config.yaml
model: "audio captioner"
dataset: "synthesized solo parts of chorales (CocoChorales)"
train_examples: 39062
gain_aug_db: 6
n_mels: 80
hop_length: 160
input: "log_mel"
spec_augment: true
win_length: 512
tokenizer: "word"
vocab_size: 56
encoder_arch: "conformer"
encoder_norm: "layernorm"
encoder_activation: "gelu"
encoder_mlp_ratio: 4
encoder_head_dim: 64
encoder_fused_qkv: false
encoder_qk_norm: false
encoder_inner_norm: false
encoder_moe: "top_k"
encoder_num_experts: 16
encoder_moe_every: 1
encoder_expert_mlp_ratio: 1
encoder_experts_per_token: 2
encoder_shared_expert: false
encoder_subsampling: 4
encoder_layers: 12
encoder_width: 160
encoder_positions: "learned"
encoder_kernel_size: 31
fusion: "prefix"
label_smoothing: 0.1
decoder_width: 384
decoder_layers: 6
decoder_norm: "rmsnorm"
decoder_norm_position: "pre"
decoder_activation: "geglu"
decoder_mlp_ratio: 2
decoder_head_dim: 32
decoder_fused_qkv: false
decoder_bias: "all"
decoder_qk_norm: true
decoder_parallel_block: false
decoder_inner_norm: false
decoder_positions: "rope"
decoder_prefix_bidirectional: false
decoder_connector: "mlp"
decoder_tie_embeddings: true
residual_init: "none"
optimizer: "adamw"
learning_rate: 0.001
beta1: 0.9
beta2: 0.98
eps: 1e-08
ema_decay: 0.999
max_steps: 5000
batch_size: 64
epochs: 8.2
lr_schedule: "cosine"
final_lr_fraction: 0.05
warmup_steps: 250
weight_decay: 0.2
Rows from block 2 of the audio encoder of a small audio captioner, named by matrix and row number. Rows with one number belong to one neuron. Each number is 128 + 24 x the weight over its row's rms, rounded and kept within 0 to 255. All counts start at 0. Numbers have three digits each.
After each neuron's rows are labels from the 100 clips, of 14976, where the neuron reaches its highest value: "strongest on" is what is common among them. Only what is clearly more common there than usual is listed. The data: synthesized solo parts of chorales (CocoChorales).
# fc1: first MLP up (encoder.blocks.2.ff1.fc1.weight, 640x160), inputs 80-159
# fc2: first MLP down (encoder.blocks.2.ff1.fc2.weight, 160x640, transposed), outputs 80-159

fc1.528:150187092077119176133139121155140107098119117151144112099082084172165128118165150161142105144149153123106127123134123161134164131145117137127125159104085142146141128116155142133132151155142143140103137105157096112156123135137128139183126134
fc2.528:135125166166094109110086166147091107168133115126143137154111155103081109176099106093109099128093148112140155133151139074133112125133129167130133151142164143093125160113141128146143127109139129095104118118127151133157150160163101092126149107
strongest on: note A#5; violin; note F#5; note G#5

fc1.372:098131147138167101121127107124162171116161137106117160163156112124124127185153102121121151102152120130097131136168130126158124125138128121194157113096157211129146126127161123139123116155121118149152155136103135173143110123139115099155121122
fc2.372:158120113079081165078120193137091105162061165112152113088129149141134143107147123150127091124113141111108106127131158139105120162135110140122122164121111087115091143127101128099137176101149118114103098124121127122101150112133111146114134118
strongest on: note A#5; note G#5; note G5; flute

fc1.289:092140149147137159113107133129141172099132126167114157135114157129167147140147139133127132140121123113126110132149105160150167067126126133112168113136125117163155123149096098107128148134097135154160117149137132150123175165157101121112134133
fc2.289:149126129147113106146158174144123114167132119078138099105147114149109113093118116112160124118112094134145119103111152109112120154112112138151108111132102122094142137130146145122132166140169130148110086141111141132144105119119142131145148161
strongest on: trumpet; note A#5; note C#4; note G#5

fc1.196:114126135158111109104109149139168144131110136117141169131101126145174122178146142128115129162109095151127151160127125134155114158134173128144091104149133147172159144178139140165146120131126113134134120160118171152151106152118106125133107158
fc2.196:133130155132137140097169130118102142143131149123118083135161138137070113069142131155146133093151109118109092092172123145092114113094093153121136149123105089106117121099126158094113144126126165139123125123143105127119117092138089135126135116
strongest on: note A#5; trumpet; note G#5; note G5

fc1.352:129147096125130132124121067120174123107115128164121129147130129101152130140150148163133147117124125114163141109145131145130108197148138146102164142134133145125113184123140131168153141097138136134107106100117138154175105159139181076123155119
fc2.352:121124166131150134175138164113067123176140165119140136151167172158103084131159103106141093129114188161108135153105166134113138053131143134117127125172139143124134115139150127139087162160092134107135161141105147120118115143077118156123121122
strongest on: trumpet; note D#5; note F5; note C#5

fc1.595:127162151141103130146147149150128092147164152107109121127123143099143118149189068072157167131106124151147127114105163128125106147087174159132158122171134165101154127112127127125153098119152113167152081130095131131107156142125165159129136136
fc2.595:099109117161128162131123139109123136142110105152129117154098115114137095116107136132133146148118152122070153148144138114159136101120085128144128073107138135167125100157128158111121148116129123100145151108080136161104074142116108109130135137
strongest on: flute; note G5; note C5; note F5

fc1.583:147133165124116132139101079165140155135167174132120117134145134171173151156152163152124121163112111124128203141117122148152159152120147135145135125139158139140166129131146163166163155145159150151121143164160135152138153133181157180083112132
fc2.583:117107142149108131090157161107147150132107117159141135090155149097081107113110106098154103127118114120155124118122112116082138152137160128083137184110108099127167126143092095077100122105103134114120131098074112081122124130116136078169155138
strongest on: flute

fc1.297:129163107111113158153171137145146104122147161121131104113146150160141151118153119114096160156127196130143120149119108150135157164106141129119123158135119178113168161142100142100137170094150113119155121151148134104074152114160127162096120116
fc2.297:156123165157124112144127124132137125178147081121102108133107095113150103119096114111157098113114063133101129115126111088131117061147110177131139094174103109125129120150152158183144133141115145129125150093142118143145115148102119121137132135
strongest on: note D5; violin; note C#5; note E5

fc1.13:067128089116109147147142103125161093122113108156102138130124122082129157107140139117123124115142137150119134129166142185126086115137124143147149151171161176102149135139107110131132152106123117079128133128122100158153136122116109108106113120
fc2.13:167128152141186141128106143144110145159160157080136120124136165148138079192142106173108127140122098129133105120134153075120111102134126132156091110146135099138126113124140142142092103127118171108135126130131167129121105155141139108137113149
strongest on: note A4; note C#4; horn; viola

fc1.384:143120155152143159115098196128154179119132082105118160177169141095124148170127116113129138118170133150120132132132115160108153136115115157146135068131133149176132105166106165118140159140126111163092153149132120138149134133116122123128111142
fc2.384:107114155081117143115135044115103082126134119148144108113132110118139100133121123116115101139125170124117109139069118095128130223142121143102142145104100131121121158105148163131173121169119153120154137107091158119144134158131169134137155111
strongest on: flute; note E5; note A4; note D5

fc1.313:107139171148179116159106106083138134102094150135118119117157105145105109163116106139158114116154141160125099152154148125168154172158117145145160147122124154158158179159162143165130163105114150135123136103092118153143125130143120135130102104
fc2.313:138086124104122131065140172130137136141130127152169125119139138127153147112137142135100168152099113165163163125127143125126176110145104105151151115091120077111125152120087132110145111162177137131141130143162114112128143134141107130155139186
strongest on: note B3; bassoon

fc1.294:111111123158080119112127117143162137137166128113125094135174134102143120120116139135128173153151107143140156126205127124142158116118171151174137134132173194153128133142147138114123131133149133127188129137122119195126094142161147137133152176
fc2.294:128144151102170150139134153101094124139116104052146143124083099161098125121178105127130119107152137134118116150103148093101095175133100145105138125130128064121121109166079140091121132100085162103079121131143146086104132109105124118126144106
strongest on: trumpet; note C#5; note A4; note D#5

fc1.443:116135124146153077123116073134137146116185140128103158113141086136095125138190111123159148161143119117150107138137107174162154100109114159132111107115133160172130099160138140119159127141117118163159129172128140111168105133173139138097149130
fc2.443:137138119125110132124118152115112117198069152146131094095130165109141139110119122135113103128123103135110112133123126101102083181141148126167134170145090134089135157119142077144117103125160117116116129093092106146118130155128083112163138115
strongest on: note A#5; note G#5; violin; note G5

fc1.419:149106091116126144108117141132107128143134111137116110165140141133124144161160122123146192143127126131102176125142130131108121131121152128166142101186156147156112097143120125165105151131069098165202107151125109106146091180120140121112131168
fc2.419:122166173151116136118103137148106126119117129101115131091078096112112086132096149150119091109178111107128113139140101099148114121139110156108137153080105130114103142114097149145109121129136193148086139121163135122134142121114128116132124091
strongest on: note A4; flute; note F#5; clarinet

fc1.302:123121142143153110122123115098103139139150126154128131082140066105106129132167155096115104117097135165108108116115115126148165138152128126158156096121122128161177155164108147209139130112143161114135131137119117131144144100122137145127111101
fc2.302:128107124106127152081153129117142092105135113155142105127112153159182109101097120157122166155164070153134141145148124151142067167149106116129114114064094093126126134112148139086169118141100154167148128112118130150145114133154116091158115163
strongest on: note B3; bassoon; cello; note A#3

fc1.33:138123085158140123181111169139095158124176137095135113147155104147106148121113094143170131121133117146137152097111135124138104110077154080128131102159111194135092163124169116127152127156156152144144143094155117132132108130135164116154125112
fc2.33:149157143092097132129126144153128132129087111197145157137093158082139096154160145097111121123132177087151116160144126142119172168157123169108115156132169057119157138130124116106150128124155156149150153151111144125097146115144081134099152129
strongest on: flute; note C5; note D5

fc1.47:105159119150144141123152137113156146100122157133122118098133123132141172106170143111128104144101127118118118094138136139120187173101184091124148143159157115104140135157125127135105179135176131109109138154086133112157096144100145172132125163
fc2.47:146103205122142125131109099114116064200171110092150129145085134142156108149081161150168102116135093114090158136134128102146081088124118151112115128102099133156127123084147179148129080098123117147129113109123140145101111149106106130129156132
strongest on: note D5

fc1.303:121148130136133140132134138144149124127143147123140127149105142139167189144179162122132136168127088152112143125131112114111167121107162107108131094205153121164131130156101151102159130129194085107148151162120155132136107124128176144090143135
fc2.303:128110142102138127096148117136105131163157119123138112128126127107158093124127111121099101102132108101115121118140162141145063142108131165147116161118105129112158151133170121135094120127099176092108110119168135133120159139106067110152163127
strongest on: trumpet; note C5; note A#4; note D5

fc1.119:117115105145153147133118132101103144134165168124156122096129121152138098137126120105072167122134132130123157121136137138127124163136140165112144151159160103064118174107164160119101118149174127143170129097150138144149144181135169138157158116
fc2.119:122132124126106109144127095172137116092101066161108163165093106149126155149114142157143084122154153106097127182112103125129116073138145154111134104108112175112142095155112100104126119147076111156080123137126099111138111095108105156081093128
strongest on: note B3; clarinet; note E4; note C#4

fc1.153:130152146099105123126137119108144136117119123155142145138174119170116155143110155171108152148120111098142074135143110092150119115120110129147099120120115112129141140128159136166191110105136168157104103100098176174136115148142120077157156080
fc2.153:131092072149144109119135108146149136132121159146127081101130116124121158103132134062097098121140167150145192138130128162096129156154138129089138169110132106122108102143104124095116154150150128136143140147138124099137130116136109164091087111
strongest on: trumpet; note G#5

fc1.568:133127133122156141133116128128136137165151171128160109107142118132099132130119141111118114154113111130140137134139149116124146110138137128166124154169151089118109163116150142139165103116160152134152159112135128161117121104104196154148143077
fc2.568:116157137117125132117135101163137151110137108187089139126090128102214124158133134165179148139144121156126125146172103154156124091153136145148128119080097137122136135150132112093099119118085131119118095146144113130164136110119082141067078160
strongest on: note B3; clarinet; note E4

fc1.276:100154082120121117127121128124170130104165142111128113165153111137150150147156098124145139135176140118118150096147135134115114140150157101155190139140136187155147133139132132088170176152113147108156129116132103157148126116140139148135109169
fc2.276:132140184135114162126105150089128116173114072109142148115049119129116098100156139144143142124144124120124124122109106109157128106117112154155087141134142100131097139108142158153105136093147118144082126118187179112130141155139117133103109127
strongest on: note A4; horn

fc1.266:133124106134169134135128172153156142080138156079145131121110115155130154137140119142114109134124169141143130123132061155129183127131161143159123111156176190144175119155096107139138139151165142130170108167128159133138117139122120119070132118
fc2.266:154139132143104141092149131165146092196169113120131129163131145114123113146150142114124173108130069107068117113131152153126080147141126146137121140121098083134141109128152154126156113075085130154135124094157117131096173138099118169170123148
strongest on: note A4; horn

fc1.159:154168125090166168107145082105119143122181143122111103101096157115161136138194156078134101118101162150140160122109166105138099164151104136170119138140103136119119119148125128141141138141101177122147088106130151133142149163075170126157123144
fc2.159:095088102159121109113138182149110093160099130177154111181103111136123108150067146168111200124156101163093145147127098161110100089115156142160122098172104074092148131086097152124111138080153117111107160131136127118126124132127130128114110120
strongest on: flute; note D#5; note F5; note F#5

fc1.627:141129152154114101090113135088139116128144137121098109090134104124097134159135143095130110130125174136136135154134127133115155155168113140177078080169143161131151121174139147142150130125168084166126122131130140165103138131146107132162124134
fc2.627:131149138125095147139142104143159120125120130121109094124146148166198168106149100144070127123131120119133095110126109121135105153112157119105200146112071084099153135102146103125155158128108129145130127126147129135131108146113162138155096155
strongest on: note B3; viola; note D#4; note D5

fc1.633:121130135154171111120143159098142151117131118105116135163127122144163115106122113113150120160162097120152139122111139119109115153139151133141096140164129215166142147149122160148089150150082142094192098145111131114113105144140103120106145149
fc2.633:147129093112109137125139121149148096115132101122134098120094154099095116136159167168141130112109131142096106128151108131125092106085103133094118141115152076129097129160110138117191124110168099173095132119182145128153144099110137135138090128
strongest on: note A4; viola

fc1.25:144114076155136153141068147149106140146158136186115140133156118150147112129122168093103138123138162134118118136141098136152161120126133154078137197166147177162106111126157132109102124138185131114089135116148148095114117136106144150126122110
fc2.25:120147165123139119133167125106156131128155089104116095132100155117142158152098109149141098137117095124120154126104137127111101160111165145163123127136082109117117127145138124146220157192099085134133134113101131131124174137166107134118157159
strongest on: note B3; cello; note C#4; note D4

fc1.169:106120079139123132139101108100174156153135112109101144092127102138160155162186122134147146119166114135134124150132117121137139112164154135139156133150148193174161121147143123168148104161150111122119145131121142134126107131135103101182137141
fc2.169:124139162117145140105139144125087112128106162117135115126174158131060099130108153149099112137127136154110126117163119161122103171122120085149141137145130100047089098120174115120113123153119146175137126141157128145159134137131142122078162135
strongest on: trumpet; note E5

fc1.377:098148134156129162136127112096138140159130142156126148064140169167147111136148123073122106159133118154139138146122126142138140103148156131068092133158170142143116156110145149142144186173137123178116113095158138133169134155151123136154149113
fc2.377:118109098173113168166101108157099129124121097133104124141132145120131176152152150147113085106104179112162128144121114155134127178121132140155158161129087173119122101165105083104118138144147131122139150157108130126145093132127144069099131098
strongest on: flute; note D#5; note D5; note C#5