From a checkpoint of a small audio captioner.
Model: 23.6M parameters, log mel input, encoder arch conformer, encoder activation gelu, encoder layers 12, decoder width 384, decoder layers 6, decoder norm rmsnorm, decoder activation geglu.
Training: adamw at rate 0.001, batches of 64.
Data: trained on synthesized solo parts of chorales (CocoChorales), 39062 training examples, 8.2 epochs.
Rows from block 8 of the audio encoder of a small audio captioner, named by matrix and row number. Rows with one number within an expert belong to one neuron, the router's apart. Each number is 128 + 32 x the weight over its row's rms, rounded and kept within 0 to 255. All counts start at 0.
Before each expert's rows are labels from the 100 clips, of 14976, where the router gives the expert most weight on average: "top examples" is what is common among them. Only what is clearly more common there than usual is listed. The data: synthesized solo parts of chorales (CocoChorales).
# router: router (encoder.blocks.8.mlp.router.weight, 16x160), inputs 0-159
# up: expert up (encoder.blocks.8.mlp.up, 16x160x160), inputs 0-159
# down: expert down (encoder.blocks.8.mlp.down, 16x160x160, transposed), outputs 0-159

# expert 14
top examples: violin; note B4
router.14 [132 125 103 143 132 110 145 138 169 153  98 151 123  92 133  91  85 168 164  89 128 201 132 147  53 178 143  74 155  70 181 166 113 104 166 132 147 173  98 172 136 171 110 129 164 102 171 180 136  97 147 110 169 150 143 168 127 135 195 112  93  92 145 117 132 160 156 156  73 148 131 164 136  95 156 133 112 164 125 132 147 169 142 139 159 157 203  91 143 129 163 116 173 135 124 127 172 172  97 145 110 141  51  69 118 170  94 143 123 149 127 164 116 166 125  89 166 125  97 176 106 156 126 177  73 142 144 131 114 141 100 133 150 128 140  94 119 127 103 115  53 131 161 129 119  31 148 123 136 154 108  65 168 105 173  86 129 148 162 155]
up.0 [ 94 175 123 129  98 166 108 182  90 100  82 132  62 149  88 152 175  84  92 151  71 175  98 154 162 145  66 146 125 129 129 119 169 178  92 168 120 121 116 111 133 116  98 137 176 121 111 108  86 141 156 118 103 173 116 146 127 166  54 146  81  85 142 184  91  50 115 160 111 125 116 103 178 106 100 134 121  73 156 103 147 148 110 142 133 122 121 137 146 119  73 119 160 131 133 132  86 123 149  72 155 175 149 107 122 126 163 153 163 102 105 101  91 136 125  79 119 116 133 127 122 130  98 111 191 152  73 141 177 121 141  68 123 109 150 120 149 171  97 105 145  65 187 127 116 165 118 194 132 101 114 162 136 108  94 182 136  72 208 109]
down.0 [171 128 157 108 147 103 107 130 120 123 132 108 167 168 123 101 143 147 140 146 162 113 144  51 139 133 156 151 127  91 152 117 114 140 134 183 166  96  79 105 141 132 158 164  59 104 120 114 142 198  97 157  90 125 100 162 166 179 146  76  59 191 138 103 142 126 107 102 162 118 148 184 141  70 130 182 113 168 116 122  90 132 141 165 141  84 136 119 158 117 233 173 107 116 148 159 119 143 159 149 175 157 169 126 145 125 163 112  84 197 141 175 174 154 149 154 107 154 112 206 192 135 136 115 141 131 134 131  97 140 102  90 121 146 106  86  84 137 131 139 163 152  96  71 134  98  87 136 159 153 137  51 125  76 100 159 153 116 139 117]
up.1 [ 91 135 146 109 113 142 106  89 153 121 163 178 117 127 109 187 137 142 152 124  99 121 109 164 131 166 153 169 165 135  91 167 102 107  81 139 154  90 134 129 114  95 128 139 148  87  11 161 154 150 104 148  73 172 129  83 130 149 132  70  89 142 104 140 123 110 142  60 111 116  96 135 161 166  72  98 115 107 146 107 101 136 114 115 151  86 185  76 100 110 116  42 112 122 166 130  86 136 171 153 168 105 120 112 105 172  96 148 139 166 161 186 129 172 114  88  95 157 134 154 123 109 108 126 130 186 181 108  84 146 136  44 142 140  80  77 127 153 151 133 110 125 160  86  87 168 111  82 162 133 124 147 122 145  99 183 187 145 146  97]
down.1 [121 114 133 153 132 102 176 134 125 131 116 108 113 121 138 117 103 124 200 125 130 157 135 101 134 108 199 135 143 143 159 137 135 133 132 125 134  88 104 198 142 144 111 187 131 104  80 176  74 108 130 161 138 102  86 121 127 122  97 116 105 100 112 140  96 141 145 133 156 127 137 127  65 101 163 153 210 101 165 127 128 142 124 147  90 147 105  99 141  47 107 161 148 212  73 116  77  68 134  40 182 176 140 127 152  73 137 113 143 168 122 125  97 131 110 202 106 154 103 158 110 190 105 163  54 150 102 112 169  90 113 119 123 108  49 110 101 110 127 176 152 138 143  81  89 108  91 153 147 177 143  82  95 149  91 136 113 133 101 102]

# expert 3
top examples: note G3; cello; tuba; instrument: bassoon
router.3 [148 145 115 144 153 162  90  75 137 102 138 104 167 120 152  99 112  85 115 139  51 140  83 128 158 178 130 100 164 130 100 149 119 145 114 100  72 161 120 130  81 122 145  55  75 145 119 119  84 115 137 102 120 137 187 115 129 110 184  94 167  95 129 137 133 126 178 154 162 140 164 140  94 142 177  99 123 169 166 128 142 146 116 116 114 180 162  99 104 163 169  90 127 132  96  87 125 111  85 113 101 141  96 169 158 146 202 160 133 123 144 124  73 141 190 114 140  84 101 169  91 192  55 156 133 123 110 182 119 144 139  79 161 132  89 115 114  76 136 134 184 148  82 164  88 137 100 127  73 132  80 126 147 131 177 161 197 106  91 182]
up.10 [120  99 154 157 140 146 108 170 181 152 183 168 140 150 101 104 181  67 140 108 163 177 149 116 150  79 150 103 166 147 184 136 151 127  95  94  75  62 144 135 157 159  85  56 113  83 137  85  85 158 136  85 119  83  95 110 144 138 104 158 111 147 134 112 105  78 103 145 187  92 146 133 154 134 169 132  99 137 128 108 140 138  94 112 135  66 168 118 116  88  95 133 124 117 128 126 123  79 170  75  85  86  94  95 143 142 135 138 131 127  79 220 140 123 110 121 158 198  92 120 193 119 104 116  91 123  78  67 118 150  81 117 123 166 153 118 161 145 144 133 170 151 121 105 126 163  91  96 132 125 100 104 121  99 147 189 137  76 158 190]
down.10 [114  94 182 147 128 132 127 113 124 162 166 214 141 158 169 122 153 154 144 130 137 104 136  86 160 142 174  50 118 144 171 121 132 111 135 152 131 110 127 160 128  92 101 142 136 118 127 108 101 187 146 158 127 131 138 143  81 174 107 123  87 149  53 149 154 125 147 147 143 167  93 119  99  94 143 171 159 154 135 126  93 167 136 149  98 143 156 136 144  78 124 137 159 124 156 148 124 194 145 132 131 111 136 129 115 133  87 147  98 111 109 154 178 152 117  87 138 162  91 155 239 106 105 144  42 118 153  99 137  90 127 133 127 197 133  65  89 107 118 173 128 124  65 122 145  97  98 149  70  90 198  81 145  96 165 127 178 134 137 216]
up.11 [158 124 107 153  99 132  80 131  66 109  79  73 194  96 231 190 104 158  62 128  73 125 120 149 148 161 111 150  96 127 105 127 134 154 131 150 146  79 145 146 156  97 167 215  89 144 105 158 161 135 189 139 115 109 150 128 123 110  91 131 125 108 117 140 153 171 125 139 139 145 117 105 113 140 109 102  97  94 167 132  61 116 165 144 114 166 119 121 131 127 180 188 130 136 182 147 114 136 147 179 141 176 197 174 138 131 134 161 154 109 155 138 108 145 113 123 104 101 128 135  88 163 144  81 145 164 123 163 145 211 145 114 139  97  74 174 155 175 144 170 117 153  93 139  93 141  74 132 141 154 102 110 117 196  87 134 146 106 116  81]
down.11 [102 113 118 132  87 114 187 113  98  77 130 127 120 193  92 143 106 118  89 109 193 123 148 113 147 219 122 115 166 105 107 133 145 110 121 112 148 171 128 175  84 164 142  71  97 110 123 118 158 116 140  99 120  90 159  74 139  67 145 115 150 206 162 133 140 128 160 164 149  94  99  99 185 160  97 134 116  98 133 151 122 131 125 134 145 157 134 207 125 153 108 151 126  81 154  80  63 161 164 130 184 115 105  83  77 109 191 137 145 154 156 116 151 117 185 168  63 110 161 109  86 145 107 118 151 128 161 212 133 113 183 133 103 165 136 115  89 160 133 100  98  68 163 116 155 140 172 116 113 102  62 137 147 116 106 144 149 125 130 152]

# expert 6
top examples: note A4; note D#3; horn
router.6 [113  93  71 154 176 134 138  69 191 110 125 213  56  74 138 131 130 160 121  86 134 165  91 162 105 150 177 107 136 148 129 128 118 134  72 133 142 168 118 170 110 167 108 130 114 150 136 157 167  88 133 116 150  90 119 138  92 153 159 117 191  82  94 123 158 124 222 158 126 146 137 145 138 139 150 178 191 136 124 124  99 154 187 114 128 119 171  73 128 130 170  59 154 135  91  56 139 119 140 171  74 112  99 119 173 132 122 121 134 135 153 111 138 174 127 159 176 109 108 177 121 137 171 136 112  96 123 147 134 159 106 144 157 181 187 163 126 107 138 148 154 113  85  97  87  89 144 129 143 155 142  58 125 109 194 103 126 102 121 150]
up.0 [111 147 133  88  71 133  53 124 192 114 137 114 111 124 140 130 160 162  97  96 199   2 116  83 160 104 119 137 188 166 148 100 117 105 125 153 147 108 154 170  97 169 179 134 134 146 101 130 159 122 126  76 158 146 127 128 141 118 105  97  98 171 133  97 179 189 118 106 142 105 182 124 201  73 132 106 160 118 104 123 104  28 160 143  97 127 102 115  88 110 128 115 150 136 120 122 131 162  86 101  85 112 170 148 124 116  89  67 159 146 115 137 115 149 152 131  66 115 159 107 168 160 148  95 136 157 171 158 130 183 141 132 136 144 188 125 135 103 109  94 133 139  95 152 184 104 149 151 113 139 109 107 109 151 180 133 173  98 126 154]
down.0 [125 185 172  95 138 158  99 140 146 109  68  46  89 139 100 165 136  78  85 152  94 146 135  95 121 100 137 175 136 132 156  92 144 179 118 110  91 138 140 172 161 156 157 122  86 123  95 119 145 139 169 175 118 166  97 102 106 158 169 107 165 148 175 130 129 181 198 135 129 144 138 117 125 127 124 192 159 140 159 179 161 148  72 123 135 121  97 174 170 188  96 178 122 166 154 159 192  74 145 147 151 151 135 108 126 132 112 149 111 120  72 161  96 122 119 141 121 123  71 142 122 152 130 142 143 108 147 107 163 153 205 107 131 143 140 160  82 114 135 105 180 136 161 152 133 205  94  79 111 127 110 176  70 155  89 135  54 163 129 113]
up.1 [125  92 151 168 141 108 105 142  96 137 146 102 168 140 117 112 155 139  87 177 179 110  60 147 166  98  96 158 206 120 132 108 149 141  68 137 136  78 114 168 104  97  93 128 114 186 124 130 156 154 207 107 123 113 112 138 151  90 126 115  67 147 109 107 100 136 130  94 182 120 148 117 148  91 130  99 115  76 171 105 188  96 137 115 103 133 125 101 156  96 126  79 111 150  78 111 105 111 137 121 170 152 139 144  97 144 105 168 152 122 157 145 133 110 173  88 115 126 130 129 190 204 124 148 155 120 151  69 155 178 142 140 119 137 159  96 185 123 179 132 154  92 233 146 144 150 160 109  77  67 160 151 195 128  86 121 162 146 157 176]
down.1 [125 139 135 124 142 175 119 124 146 155 123 134 136 105 106 161 104 135 114 136  98  71 186  88 111 103  96 141 143 132 161 116 158 112 124 156  96 144 124 122 154 101 110 132 129 155 145 116  50 167  54 125 204 120 103  83 179 110 168  65 131 117 145 100  72 103 161 134 100 103 139 122 139 132 171  67 124 112 134 170 179 148 112 186 159  84 174 156 170 104 117 144 112 146 182 125 163 148 139 179 140 147  58  96 134  97 111  97 126 110 128 115 117  93  60 125  98 135 117  65  91 140  79 168 106 166 158 208 106 147 148 124 152 126  99 168 107 136 101  53 160 149 129 194  89 129  86  91 137  91  92 121 140  60 107 133 174  86 152 132]

# expert 10
top examples: note C4; bassoon
router.10 [ 87 154 101 108 140 166 132 156 160 141 130 153 101 164 129 137 161  66 150 143 165 107 107 199 175 106 121 178 153 145 163 149 102 164 152 121 114 120  99 113 165 150  66 137 126 119  76 171  87 125 166  89 141 124 135 159 113 152  70  86 116  88 123 141 151 129 153 194 138 186 126 102 154 114 112  99 119 135 130  88 111  47 118 115 133  96 123 111  90 135 130 146 103  91 155 159  96 162 182 119 133 145 134  84 112 124 203 133 152 138 165 141 194 136 136 110 147 135 204 156 100 123 134  52 105 150  84 127 130 174 102 196 155  98 178 131 155  92  84 104 161 132  91  71 175 176 139  94 143  94  92 171 119  54 153 151 113 100 146 108]
up.4 [118 109 160 167 142 171 149 129 156  86  61  89 175 144 163 122  92  94  97 115 133 145 151  62 169 134 153 151 143 146 144 107 153 105  86 123 150 104 138 163 131 133 107 160  75 160 134  98 165 137 154 102 138 145 121  78 107 117 173 169 149 169  95 156  86 125 121 191 144  77 135  68  80  86 156 121 117 122 201 138 153 131 120 124 139  97 175 190 157  95 121 134  99 141 115  59  96 134 161 156  33 133  90 160 119 100 111 161 144 132 109 175 119 166 130 128 143  95  84 113 106 153 103 153  64 146  90 194 124 159 159 162  93 188 143 152 115 147 119 123 131  61 157 107 138 134 114 146 100 159 119 119 173 152 122 110 197 113 113 205]
down.4 [ 95  68 120 128 136  85 152 130 171 150 152 212 137 105 120 119 216  94 110 122 167 121 144  95 127 154 210 169 131 155 151 142 110 108 140 184 138  88 159 149 177 108  62 155 142 154  71 243 145  64 140 135  61 136 155 127 130 146 112  78 121 153 107 133 147  72  73  81 143 145 122 137 174 101 121 125  87 151 106  67 134 145 132 123 137 106 172 108 106  68 101  72  99 181  87 122 145  74 158 131 114 107 165 132 139  92  86 140 128 157 116 143 112 154 141 119 135 135 101 170 133 125 153 148 109 167 143 141 136 112  96 149 121  44 137 139 138 129 122  99 141 117  82 120 113  95 123 174 158 130 141 101 155 131 105 136 176 169 151 117]
up.5 [178  78 168 220 139  97 110  90 141 131 112 140 142 110 154 147 119 181  92 135 104 119 129  56 160 179 145 146 130  75 113 160 152 102 104  88  70 106  87 134 167 134 130  83 107 142 132 172 109 101 114  96 103 178  93 103 137 197 145 185 182 152 153 169 106 125 113 131 136 112 142 113 163 150 174 132 122 140 107 103 173 209 174 115 121 161 168  99 138  91 175 103  83  93  80 132 103 130 152 151 139 160  79 174 126 125 136 147 144 141 134  91 141 162  75 100 157  73 106 180 122  73 107 120 147 128 138 198 134 132 151 100 148 113 123 127 160  77 135 181 141 123 136  58 130  49  73 145 128 116 137 131 137 125 101 156 134 134 122 178]
down.5 [119  79 131 119 110 111 119 166 167 118 140 143 161 118 107 118 188 122 101 101 157 145 150 142 105 134 130  93  80 155 156 107 156  46 130 155 179  82 147 129 166  97 150 148 105 212 145 211 160 136 122 118 181 128 133 144 148 128  99  90 117 232 125 110 138  92 166 131 118 146 126  80 116 105 103 117 101 152 127  97 154 117  97 109 195 131 155 151 166 115 129  55 186 161 125 138 141 103 156 101 131 109 121  50 131 114 100 156 105 125 119 121 122 157 139  94  85  75  77 130 114 156 125 113  85 172 104 146 150 109 102 122 142 101 155 109 111  87 142 159 160 101  67 148 127 121 128 118  94 147 223  84 172 113 103 129 109 162 217 145]